Rows from block 3 of the text encoder of a small contrastive image-text model, named by matrix and row number. Rows with one number within an expert belong to one neuron, the router's apart. Each number is 500 + 25 x the weight over its row's rms, rounded and kept within 0 to 999. All counts start at 0. Numbers have three digits each. After the name is the row's rms in percent of the matrix's.
Before each expert's rows are labels from the 100 texts, of 14848, where the router gives the expert most weight on average: "fires on" is the input token at the peak. Only what is clearly more common there than usual is listed. The data: regions of photos with short descriptions (Visual Genome).
# router: slot weights (text_encoder.blocks.3.mlp.router.weight, 16x256), inputs 86-128
# up: expert up (text_encoder.blocks.3.mlp.up, 16x128x256), inputs 86-128
# down: expert down (text_encoder.blocks.3.mlp.down, 16x256x128, transposed), outputs 86-128

# expert 12
fires on: "knife"; "of"
router.12 074:486464431470486458474467527504522498518523498518482517458513516490488491482466506478494462475490515506480513499491513496480503473
up.33 081:507489495525510477541525502499474478508494466505508479500487457549498552498558500525541507518512524502462518468446535474515493507
down.33 079:528527480487488502492479527494499538525488489498496553543521540516481497471533527453511469490508471511519536468489498501475524512
up.34 104:522544528472495489484477481471496505460509445538517490559519463495506501489534466473470496551524524546474501511516524558473495514
down.34 107:500491440486496494479490472493512571520469521469502511504518491486491497478514559536511507510505498490502516539469513537474500502
up.35 083:523513528503511493509539544500491474502522500504491511555486502541458503480504505471491497492525500498528514443511502511507515482
down.35 088:498491505525488519470508465502495531507473508463484482487546521477470480458475515509447467469483468521450540558509519522511470504
up.36 073:482517478522501510463515510528451553487517458489477499539517521488457496498468504530511465481472473511495511473529505508515493512
down.36 080:448498476483486489467507514506501522490498557513469502475533462475512485487520467485468509528460505499497472534500496525520454513
up.37 103:470505510481521525476477477494477522520475531483477512502519535502491499492490477469501506470454432489480488493534513529466492511
down.37 094:448496504483476463465463476499516550516466554521486482498532477427519515522520497481476510546531516488504510527524533522493460489
up.38 062:486497479491504493469504507536435521491529482488449502503511508472466517504458530494492478503494507511490507482524503520520514501
down.38 073:468501492520468499473507521500516520475490533498491505469512452480501466495461484490470510514466519492512461538502492555532468527
up.39 062:472518485510512507480496514514456535489503444500472472544525520513463501490479501522517488511492479498478513480529537523519507487
down.39 072:445504463484456498471495528481494520495499544496492513475511471476502460490510473487479481498449505494495456536474489510516477519
up.40 089:512486499502521513507499509482530457496499466528471477516507396490431497466534499492477491532558431510498538461496526499444536477
down.40 089:498507475481468515490489496499529488507525494495482503487491512473507490512510533494509531493534532518545478470507547523463512499

# expert 6
fires on: "the"
router.6 091:477490456485499479459521532483471536560493497485470505469515512493480529507496460488512535514507510521470506523489544533538493487
up.0 086:497485465506489454482513535470488516528489463496472493486506480502465490464493508503457464452498458495484510494494474506493503498
down.0 090:518484472507486508489478445509545531523482515486489484452506527463529481518500539529477480516526510493499464496493491527465493495
up.1 091:524523506501549469489519478492535513490500499504511520514498489500437463445486522490456490500510486506499543465479472516463507548
down.1 090:502498499548478455491501476515491457488514473544492461513439487543512483479527473481499451485482500488513499464475479523481512543
up.2 082:473488509484496529514448490449530527471452509495497462487480491500520493509485453463526550546505508462492483521492437503474512489
down.2 084:484485488532477486467494487514525544521496493527465500515521532484457494492474533484509483533520465505482512535483504471489497479
up.3 072:550461462517534488525501475485547442517499529504541519465466478497506488465498514509517466484510502505499532486470477480454475504
down.3 083:486459537502497475488504486468519512465464519493519515523509526507522484489457536467482530522506490490492460558506487548527447491
up.4 102:489527539508514463511539482499511489472486499483435485472513505484452506486471489466453499497517506547486511495450485539483497483
down.4 096:513560544509491481502497500517498495510491487527432479504498542511474513545521487451483529555529494544445499490456470526481527509
up.5 113:500483472500468539502465486461536497486482478544500489532466497537538520506589503512482527494513474498520462502511499506448495471
down.5 113:510507473477473532516482482511540514506484476530480553522489486495472493501525495499535526502532475502533489468498491503441507442
up.6 081:486465492520481490461496532497491527519484489484488488459511491473484495498474508530471437454486475464497492510525486513524466458
down.6 088:518463514496488504490493473477543555518472512492514463466484547432490508539510532512468479537543484494514501536503484520472475501
up.7 092:476503479502559503565544436495487479485518461486505520483489475527523532513462507518540467476463505497512487480474522486497483521
down.7 091:479523472501480493455497520470478518545507497493527487507534529524533512445484510494473495485473540505455494526510498545527491535

# expert 5
fires on: "the"; "shadow"; "green"
router.5 094:473500523493487425503521517514492489545503492514474533526514496541503490487517489505480502468511488514463497485500505497514460506
up.0 080:496509490503525516513518543521508531496479458449476526441514486505470483439501496474462446489489455482473522485458508504504542508
down.0 082:455476517511499469516498473520524489491489568512485461493457512498514510519524461494477468496491493496543473529478453489511469515
up.1 110:541451467526489514543490478500533502492502519518524451507458519481504515495515496509501466508540453475561508494503544489456509475
down.1 110:535506513520472459493511511547516502483526518473506483498477494479526496519465468514532508467486516479553451502521518535489496510
up.2 095:563427497545483551540494509507507499497499504506538482511489564509523532482498516554555513458479476465519494511515492469522437481
down.2 096:538511516500480525513467498507521465467474457501529541500528494523534481464488454481513469507502516503493442564495498513497538488
up.3 093:456510487495541501465496474482488451451501505536489526497503449501480474468498486490466489520475483494470504473503444538472519520
down.3 096:474488520499491468469480482473489507495505587452485459492534500480515518533490560541486525499493477525509458490512486566479484504
up.4 098:514515486546494522496513498501478466433523495489449453540469528508489488484500499489462540509503495526503511491460462509502510530
down.4 102:507490488504465505487504500465527504542542518508522513479489494443487493518510496498508480500515499473518549472485496426469462495
up.5 110:495498509499523494492477481489495485484513538515475457474485506469483516498497503475484478551533496524497532447451483510464526494
down.5 114:513459518500503498522491552507502502547445508470502498452463468497500511482494503520521519464475478457472494507495476466505477470
up.6 109:491479490564519514498501485508474454471525495531494469481503473508511504487495500563501485528466492466485509498509520473517486505
down.6 109:517533543463498537525490483520512501450488525495489535520523520469523485517486473455526549560511518521518475550497494509483510518
up.7 098:483482466490506501495498512515483480517494528486524496470520492530523513492466482549537492458482537478497477518522534520518499472
down.7 098:450480487471545498480514506473505477494487505513516538486540479512485470470474524514484462501452487482484498515510496477521466517

# expert 15
fires on: "poles"
router.15 102:513486459491496489531513468478491478505492465512499512485499482529512526483502537491496485502533523510491492471460562517508470486
up.0 123:510525476512494479506490488476491520501503480495529491562460505518502462511540516497465518490488470516523491481535482538476523540
down.0 114:490523507468490483512490490490488516465492502445496530464470486459521469531480485476450574479460510467495407503540467489500532507
up.1 130:482552489493465455504489513497481559516500475481478513519488557491490518540540548465473542527510497524502493482486463512493562514
down.1 120:481493444489476495458509504497489513518532484521523521508493446489505475471514481458515491524501501505478518495470446474488511549
up.2 078:488497493507469453496545530484472500514514428499496491510509498513487507493502476515463458507488488486470501445498536486514515508
down.2 085:481451475516489498462506505505487470489540529501534512536481518547546455486487529491503477480511515492486501510491459494514502535
up.3 116:512508530496467492484462543469524536499479477505497509559489505500492475489524501465500479494511490481524499477519477504461545491
down.3 116:502519482452476492437504519507549511532503494508527498510520456494492477444487505496490512498528543499477508506490493502502513537
up.4 090:479526519495575539513491459469499496479476545502483520489489443491489504525546519481509532538500486448515512480541503510466501483
down.4 091:491494486509476522536502507524503512487444491516471492468515505506490549485513495518495541503497519444478471528515527484523483451
up.5 122:489540496490471464506520546489486559509479477477462526525509507504483507484508570456456508505513489490517501471498500513502564513
down.5 114:487465438484469499457513486511500516510518495509516520496513439501526487472484530485538471492495535504487492500442465494503498538
up.6 118:504507502495487533524492496474557511495476499503497477468465530469505500536518498469488503533539509453528509502466454484465520491
down.6 124:482507487481511497453467524500524531526494518512506505481513467434469493497512484480526506545497485465496549501504483488461530502
up.7 106:510499491506526542456486487500529506511519484515484482463535532472507506479487497499517487512524505514516522515480520498489479463
down.7 101:497472499502478515499477495508516504498453479494482481504517483506462500470500544517506504512509477447476519481531494529478486495

# expert 3
fires on: "the"; "plate"; "snow"
router.3 095:544482479543493523480548502523430504522543549484498487535502534480484548471484535543517514475490487510499493485471516488523486503
up.0 125:465510460529481499481520494517490465503524491484458517517459512510507438515510511523454520451482516521522482463514506493496505537
down.0 117:507519515492506517506470486549514478522506480530525496500519530519501480486492466490520517501503535511479505524492507462495519503
up.1 094:504491508525521532501513493465497479469515474494480503424482512465488504490463561510456475499477484444482529499489450471498496494
down.1 097:448491527480501490497470530558500483451479541519479509470510466484535468520467494480481496510498512460518422542522492541516481479
up.2 097:518466503482516494478470456452511491487527495523548516497474479462514493506470521505530461474511497487549497483510439539425510519
down.2 100:456517453466489511452498478509479510490519491495492553496500470493491449482523492509481494459461489463483504486539509463503516502
up.3 119:501492478506517479491471474533508513550483532529517496502515532531494491453546490544515513490479460498440525515497504448503487475
down.3 115:508522494515509492511538484489467482520500509476499500484471538510520507504459496487473467497529558520485505547448487534502492518
up.4 108:499491482487502529484509525507489483499513504481520540511476533509522444500432527479526533480475523455522499486535481489519504546
down.4 109:486480492470432531477456550546507486518514502485532525483498493491516463547461515514510484478482533446523463510532518453523510482
up.5 116:513482515508515529495524486503506492453514539484478482501510500494484485472423491509477487513537481544536549498491509572506484526
down.5 113:515506498484450479496527532514513506544519476483468509512500461490455516493499480495503495472496479528498489520483480473503519461
up.6 096:476507485494512486482480498482505523510505495474498513509458534464437499523478544463480516499504472460532518465513458512452555498
down.6 095:457522502500474518491513520442502518481513437508487555522521545509461474494511485481483511499475487428495494527546513464505477460
up.7 087:501506519497545482540555499525504476472498498510471497503510493525464491472487495477465511513542492516529511477508519529501511510
down.7 091:499478516533492490483519491495467483478489451510503532491493516516514498477524478504479479493496511504469442577489495526516467477

# expert 4
fires on: "train"
router.4 101:535482517555487532547509493502471478499480513469505464503470523534518509520503486522544488443453445480510488482533519468496476488
up.0 103:484488483504498517492501485492506485485507529506445511494471510490498521517494522502503559504500531478532486471498474492481498472
down.0 097:464523516490513487446479530485449514497525532470532490501544508510532482523465511497537472504456509499502471485504537516535490546
up.1 123:531444511486484500500495529488533507531504518487547458479484454442496499507476475504504487489536500490531524509499476490479522479
down.1 125:502544495482452504506482527484529534521473513473501513466527525475522513495500504492500504479483522488499469525498463476475505480
up.2 113:501538473480500472490514469499503551519541502492530484558499518503491472501498487486492522502499483542531516493490503546496525546
down.2 117:531485458519475485503528485494526501521547529524497476539496501513463503472484511499515461499521517555517534505427496509482500515
up.3 112:461546506461518483490550512520462522521497460466457528488544514479475533522486460464499555502499500514465499503491529542530547501
down.3 101:455507511535526477496538451484475517481468494482481459471469519502498499528486538523427478488501506452525489488532515541521469513
up.4 087:515481469500492507446502507500491470492577537523495501512486511483495500460459521525463492504503521537526514490481498516516468509
down.4 091:542491516482493495562506470531482492462469451510501529509488434531539527509533508481539502506503504496486466470487511515465493524
up.5 099:511485504476525475489510563504493474494496461519512503520520454527482485455480494504441469506518498512482506455498531558512502514
down.5 091:561528533497510500550511509544492480464487435518514489484552488509510505499510511468444505526536494538465490484493522508493537543
up.6 096:524492511512541505508508505471474496506503531495534506528480518514487558476512578495516454515501490507478520480493509494504483513
down.6 090:515488465498496497511494457518502499488507505493493484530477536509496513503555513531504513534523498579483527496472539516494508536
up.7 096:489504493498502436493533498482499483542528517477470482513485492493455501507491551462460515519547495522508520434474510518510524504
down.7 096:462509525481518480528485486512478476483448512460497511470488501503522516539513526462486500528522506473501497493505510516495528521

# expert 13
fires on: "surfing"; "on"
router.13 100:563472521505496489467568519530476484526515501500487424498524449514487498483481501516456522493540514519500517509475541551535473496
up.0 097:494518492490463503466454483496492529488505540525518496519513523508517458499474465459515527551491506519453507519501498516495522521
down.0 105:497517482516503534509476521507508502473491491470516523505504478504464463482481497489527503506472463513467523537494439480502537508
up.1 102:528490489498465534461446473479488535524522474525550497507510473479529517473532513574505468501488496533490503510479501513485459510
down.1 100:505505550479506519506545488480505491509463454479509493521512491483529474506492460492480508486537521501527498546552514517526480514
up.2 093:458514501474511486479451509532530509554486462483496550475505525481506482548525492474513483482490499508502482507523501490495514489
down.2 089:533457478532478500518515531478509490468522516533497464504466528493522516495515522508480524517536524473489483500487457497498488488
up.3 081:529454508531507550542499515470511484469535572497521463520480514502486503475489505523523497501493480465541524483525508496486511481
down.3 082:485492500510526489498519501514482446489480546482456535477452531527491504528465531513497532466494502473515471516497462499492530442
up.4 104:473521494476515473483498467504548546534484506461497532475511492469492483487475496488505475509503504514485530516449502500499532495
down.4 110:525516486544517513542516508504535538505479509462488471470507544479481537502513532487486480508505471486502524558480459473506486476
up.5 134:538459508519496551523494531492518491462496531493526484547480515519492489483494552489499463484523483460566509487521499519495532472
down.5 130:467489486539532494507515487479472495530481517469491527503462550551488526495513562534514519465474460491490474525499478498497491451
up.6 117:554433504529532528514476490495541519519488516541533447495495512472523550472571497545546502532519479483513526513486493470488452481
down.6 112:526484546540509553520550516480507488482488482459492480511490536490492483472471453474466493482502482461520519541542498470525456484
up.7 088:485486502520543504518519497475493496534533524472523475516487531489470550500493538481514473528497476490503531489516510500489502492
down.7 089:505506507504497510477516523506486449463508513499473526500481495529522481508444510519509524468500508493545485494525491541501522477

# expert 8
fires on: "a"; "shirt"
router.8 113:469527477459530467475492478498510516530497485520497514445525511462483500524510509489492484535537513521452530501431470504463541510
up.33 117:517521513500550499519494480552474463473499481485513521507487477502501473516524521498474517470450469524512485468571502503473496542
down.33 119:460522508458508488485506532514497479535470509509488551507508493505460514488532488470468532510511500472475533485528510476483522465
up.34 104:500458469518496500503509573466499472521502512511519461489504456509485529490522484572504509492479499448491502494523487469534461459
down.34 105:483466520510475530504519488437522471474492500448533526488505504507527483473455545521495504483514531481515471522513465521547489499
up.35 089:513478465542490535494526477486503482477535495475466507521477478510481493491513565550531487479508478525563505475492515488475507498
down.35 107:465495510484525468516536514551495509502490480524493512471536481499500502487479449475503510517499501501467512539505517498570469491
up.36 100:503489502503506512506513505506461466476492498476487497510508483545492529483475537518510474487496513502475481501496512524520490486
down.36 101:481498455517482526505482471479505500487489506534527512492464481494530491518512496530503509514493505501489474518531499478459473505
up.37 108:505494501508540477506529539474482516552507490471532494496486470482450545508511524495514510506488471460486550492485467466525498511
down.37 109:480469537456516512514448479538518467492496562516532519488474522457536487543505499496513557495511490481526492510553471486496464466
up.38 076:515495490548539519543527522472467506499539482486501485534491466543466505475528521513474500491481455512505527452510542516503499504
down.38 065:420494516461537484489464468472486522510457518492497529484507479481521510526487514471515474510511490512525495497470491547511530493
up.39 068:499442491570487494487520531447463490501530536485504471530472461565488488463498513544491478448482470483502509469521517542513472508
down.39 071:503502480510523453482516456521495491493505477521443485500497486502468518470535542518505463494505481537511495430501532546441502516
up.40 120:509463483514490474502500553511505495507526525498501486490505510495507474494485499519488455475476490506507492508503517471527480505
down.40 123:493501525524529508511535502509525520481497507492467520503551491510452506492467532491528514521522455490510521513466517500523448456

# expert 7
fires on: "motorcycle"; "bike"
router.7 112:534471530471482519499500530513481444510541532502540532513501471470512497525457506484510478476506535511526479501507489529496526523
up.0 078:507524459537543474527542480485512548534492468485465502489499485494444528465512534515498475520513466524492547458456515481508503502
down.0 063:500443507523544525518540492518486459497475505501508484493494524550502492456443474544523483489484510489478522530509496514546472504
up.1 089:535522509487522498512496504541527587532517500497517517515537527467488513501506526488519527542514461532507516522494531482512495468
down.1 095:507535511529493544497476525498457503452489471507482480520504487508479505490492461486481490501451457495497492514554492495492505492
up.2 094:467521457509526520520486436531553498499469479523476530476514505534500491472514538550529490493490502527523491512475523486487476459
down.2 098:496492530483481456513526483529509474502484492529457520531502503558490492467489513464469527476521496526489465507497501507489475497
up.3 101:540503528520507494570496546505513511496491506495528468517491506507517478508517478490474514502512471500525509500528539497519507522
down.3 104:527485557533462528512485514512479520481466492475505470478530504509518497503493478517501525466481482472489485526504469511537448472
up.4 082:474538482507552441482500482454496519519522503525494533499500461494488477474542515508459502534487461527470528473508462509480475508
down.4 083:518496517484461498511517515505519470517529499528482483561509531543496506469546483505458528485514499534511510502539503513502471492
up.5 110:501497479498497514526468502477556501520482487544520517516457504508508475505560507502517515511532467517529500479536497470449507468
down.5 110:508516501542472515507487521490518555500476461484512508490537535517549491516507601485487518491520482487521480506483478487494461492
up.6 116:421527512495494465471538492481471512501489477473486554479526481522524500486492534489520495484464528509480485514503486513548460547
down.6 112:483483516447511493482490504478520485522511466504500550482534486507490487498535524520547506510496518511494480506467510459505487460
up.7 074:509490498509512513502482486514489502492498497499506554502468491495520508519553508506475502500471491527498490507504500483496429516
down.7 073:516480434531509505545497455551458505494483480506475479494466497530513528495558486535519480523471478530464515448473528488485508528

# expert 10
fires on: "is"; "dark"
router.10 088:481486514533492513507492511485500505504472484510466475524496505503481502472516504521493542543494467485461525466485506472496480495
up.0 103:453513477454514452499486442443492533535488494489515567504486494500522486499497513462522486483485491508501509480496461512466512523
down.0 103:533526522491501520528491510458484478522434485473519502468498508522500515468516504476499458504513510503483514496485487498469517474
up.1 094:492523474487499447508487414455509532549512521478507523519427530490524515525519529465513521498488512521502497501458426502440511514
down.1 091:520508497530518514512494521467498467537470475495530492474481538549519521461540531508490471498489504490468515485480496477463502482
up.2 094:511445484533493478521561510511521470506536499489485492439457506496500521449476519546512521475498537496509507467469500484520463502
down.2 097:500504498513500521544515523532492430488529516514508491483474497499492542503463480516488500491472502468517517465506529439481494474
up.3 105:486512497468481472468492508483518492506539451530480517521521456494498467513495516475466482501557483544535497490503511528493521492
down.3 112:497511494474483488447483469496495516498499505495497522509514477484503494492505533471506495501526511539523474460465479549468526506
up.4 086:497469489516479466517517468449547517515513529485489459473480498495480505496514518551536545501510490504499510490493478475493460470
down.4 091:523506533531494534557504513550468463455507475497534519491492534550535531481489508484485494497479521477509488497519550481500478503
up.5 103:494500471492499473509483492507520544560502510507527560496480566459523534527503517474519533502519514505540497518504473508486482482
down.5 098:515484496542488498505477500458528513564473473512522476456450528483541502481533496511492435483504507478497530501505485472460493481
up.6 097:492480506515520478519560495564519468492489460493483481439532493508464518454465479529527509501479512486481529461481556489547483502
down.6 099:512491516513481468570504515538476466493510532482504492483478485512531525550500490486512522505463488482507485485510537438495487518
up.7 065:512526485499525495523518494526478525515510530456531517462484518477487530495492483523513508487474516516493518513456507523495534514
down.7 057:533492490494475533480520511477502494519516459479516483503532534509477492465483510496469521520551565485499546517519515497531492518

# expert 9
fires on: "<end>"; "plane"; "white"; "is"
router.9 102:472497517539529504489514504482432501500480484479475498481493443497498508501488495504515544473454485483480488467517456518515492498
up.0 112:522503518475540520534463462518513507480466480536522496518480541511518524526567504465516506557517498481506488504504502496431490477
down.0 107:519521498476493490523478447479544545499473486505519497500520527484519518488508548491492488508535495509536477528539501544453469482
up.1 063:526467455551504495561535441508513473502526565490483459485477495507502499495496500571498499479504476527532520456476535492482476495
down.1 067:425512488480492533493471523484501488470500496507481524462506461458499480542493467498549495511459478485544482509518500469491514476
up.2 095:581454516472534518489490474511507513484505499503503451523508474458495483504491509490508506534539450533544527506481519514483492499
down.2 096:515491539469541457494478505512505492518471518500494513472493500492512525485529498470474510501507486533457471549464471513483487501
up.3 111:486513499464461446501483538448505500502480495511540503523509475546506490492516444503493503514500524478468475523502492513504532509
down.3 116:502473502508511512497510471506525474520506472504489506433495539490500469497494516518484497477507514486503500524525495503490451477
up.4 072:556503495484506490520502511497515522546526548515546501522474521473462494499497504482476517529539463531527546493487506471494506516
down.4 071:520503520510494513494477544450492476518489509469484499494505498523506513470487508497515485477465473488450509499518476495488475498
up.5 095:584446490548518515509507486458498515524520533500559450514463507486498557482523528566519411487499456505494530507481498476493461500
down.5 097:474487493459474488459502521518495489531508532498539555505505457497506478489482455496574514482470539516470513517486458476541492503
up.6 080:555501505533481521505539491475503532502518484505488469532508510463494515471521508501487530523538488520518525511473508487509453516
down.6 076:466527498490506448447535513449495500477568487518491507504513488448484485534468493473448495523526524498517520473505533541503518504
up.7 121:558450497523500527488502497452494535549513527494558447509473497468508560486521523563523430494517487506512545517478490478494465480
down.7 121:488511498484458497463489526504472496528514525482546537525489491503548476515497476494533520449471542519507486498526458501530499529

# expert 11
fires on: "in"; "sky"
router.11 090:542493519549559523530516495494497493493499518519500502471517528478475542471495488516498505514483450464478527499518497481484478495
up.0 124:503468491531477527565505486527549457481523504497468507475468575504522500517486515500490519469504511500534469493490492478489487474
down.0 113:503504567495507522498502529520479520517451468490543529522508516509528499478498493467504532495472492483470483566505435481518473504
up.1 073:472496518533511498500503513480505493472490465501476484512504453523440488466482494494464527533490453478474532490513493491512494504
down.1 078:519467548488529495555521503549544468453491488508524536494460504490501509478505472485496499480477500440529477549529502481513477473
up.2 099:530475497511466490486512514503510523546531497479487468516476505483460498461495515484483475476536473565502560487432501508481515510
down.2 108:549503479534506501536521499511541482478513457560460479501493470526472511480542478511505490520540473512519517484471484473472525468
up.3 091:496498500521499520557513504549560473490524483485480516484480554487489488512480508485476507477510482495528501489504515479497495488
down.3 087:526482541509540527528511519508496493490462460489540523521497531514524531485511519481497487484486504486472476569496460484519492489
up.4 057:485526489471510471481508507491495530554496516492504541522479497475480483498517535475512511508518473512482554473495473502445493512
down.4 054:460514499454503496510466488502471482476487549533470471491478531483532514532504472472482491507480518495528471507520482527485492499
up.5 110:534497493496512497508517528537434513499522489469524481525514526492536545530491535496534466483508527542524475503494528592526500515
down.5 121:540454502515502474513491504497491506549480545479561456517459516520541544487514509534500485485496522517488519552466498497519484507
up.6 122:507499510467504503489485456506505502510480541474507543471498509451506501486502519461503501452473464521500496506514413495453467494
down.6 103:471520506507498480523548458489487534485474445503514526497506521519515531514496558492527491528504507499460467516465487476503453499
up.7 087:481514507452482518455483558485494530518489573496566522518508544479515449501473469448524524520501513480459516528509475478514508516
down.7 089:481510486498492453482515518492483494502537490511522488496470471481527460526454514494513479502486495537481500497472433514476494573

# expert 1
fires on: "the"; "is"
router.1 104:462520472486519480504518420537521484502512497515443540458503463487527471498510514503517497502508539542478511489483500495481501504
up.33 104:528514489523495495499513512502494542489490488449480470501503474473470515486483554502478471479489484503509511486464490556471560513
down.33 102:481433497515496471480480507523513533514451535514520461485516504526531470482522503503513463466455478500499480535496484506531448517
up.34 066:567484492547510487495494520475486508535540532490525467521481509493454493462521502538498503497518470527473564481496503526487506487
down.34 065:470464486540540497497521514497496479480484462502441456436481533498464533506504513507462479499512474481517497438467498491482533475
up.35 115:507531508498519481539509489487507529517443483495474470508472497515476522489529469484481510507491482475474522472489505479482501505
down.35 116:548467512505479484526484494515500513521465470481525449466507488488525560484515476521532470492505513468497491528497516506495494475
up.36 072:508479508538511501499519497466472513494527487481524448545468474514455525459508501519512487497509472504500541440475491528479509509
down.36 054:522518538510487464495497543509522520502493487514536504525510507504542509533492510453486482490508499492545462526528501521512515506
up.37 081:554495475532526526506490487499497544475517485472504485550501503510478505462507544528519484497474457520517515471484527538446494519
down.37 069:514469467474485478520506490544529519543492519482506501490500522507545465523526486488538469466513510504540491512476465487502509489
up.38 075:496504434485501533478455503502526489496526462527481522522504487488484476507577501495483526512530473527532500473521578507443560460
down.38 078:481498503464540512509454514529506479531491536532494530495476505492491497544479516500546539516498487439536460470524475504468504440
up.39 098:557474489519477495508489481545525508509527510496551480520458567517513482491507550482485474449512490521570489495508490521478471509
down.39 098:487462476499503516477472501519559538523498509501533481508507480468482468504510506517517522501527466506543479531512494518498497475
up.40 085:531519537495537510501530534521492518508491470492498495529507517531459504467514456449434526508527481515460505504508528520531499489
down.40 085:564431506507527486509499526518513492529539498477519515488458471483485503504485504516561488447486476517524495478452476474474523478

# expert 0
fires on: "black"
router.0 090:482477441529480492486494474463469464511562517508496511504455523534489482457491526533504514468476508511475489457516491502464474511
up.33 104:538517495522490508498516479496555506509513521523469440523494500505466513436544495515443481511526496532483515497440504477457486497
down.33 110:563509466509527538519543443530495517515511467462495527490507509491471484459530491501503530478495482547482537507451498498491508497
up.34 099:532501535515531516536547481540478458459505463503450476471516484521478547484494487520524495497494509479483512452487555486517511465
down.34 103:531474504528548509530481462560498498481472451545536494512479493509477516478516481523513484528500464480491515475512495514466480474
up.35 111:533475533485490478509496516524527475476485507494523510524518462539522463492502492480469504495505511547515480499514508577492471527
down.35 110:529494479502508483496513441494530457514532523499488486496502510471491521463504537527487510491529519530525494507480522515448473477
up.36 121:528499477537501492526534483557510486495523506497471449455482502453504509531514475523512501491506507549503510511443478473522510504
down.36 124:474520528445509463493508526506497521478501527512493512521517457483502483552481480473512540540528523462537507496549520493535501492
up.37 111:563489512513516533539486478487582523485483450524508480520488498494480520483540520492506501544569470482526532501473510478448505467
down.37 121:536476436525492510517539481505512511518486486481498511502461505549480525471537565530478495491543492539477525465428497484498516507
up.38 087:483484512496528523501501492518485503516470473519515529502496542530495527466503507508547482502486491448462514514491513464530485471
down.38 085:529529494546494473504543523495473507520535434495517481504496503543535568506502511497529432493454513522487487521465527505529494533
up.39 118:478503472506474482498504547510493528534539509505503499531498521486511487556490494498502515502491515525512495526507499490555492529
down.39 123:489500511508512494478540512524495526483521522472476509497516481475522450516467489433483538535537513492534515543495510550552523514
up.40 090:507489504524517514536532510539501467512490485474462510440483463519471516511499498523530479499487498444478498472472522461533539454
down.40 094:500512496510522487490466493525494516494524434543517508533493540505494470532520494484491511555521472525493466498531524491496526493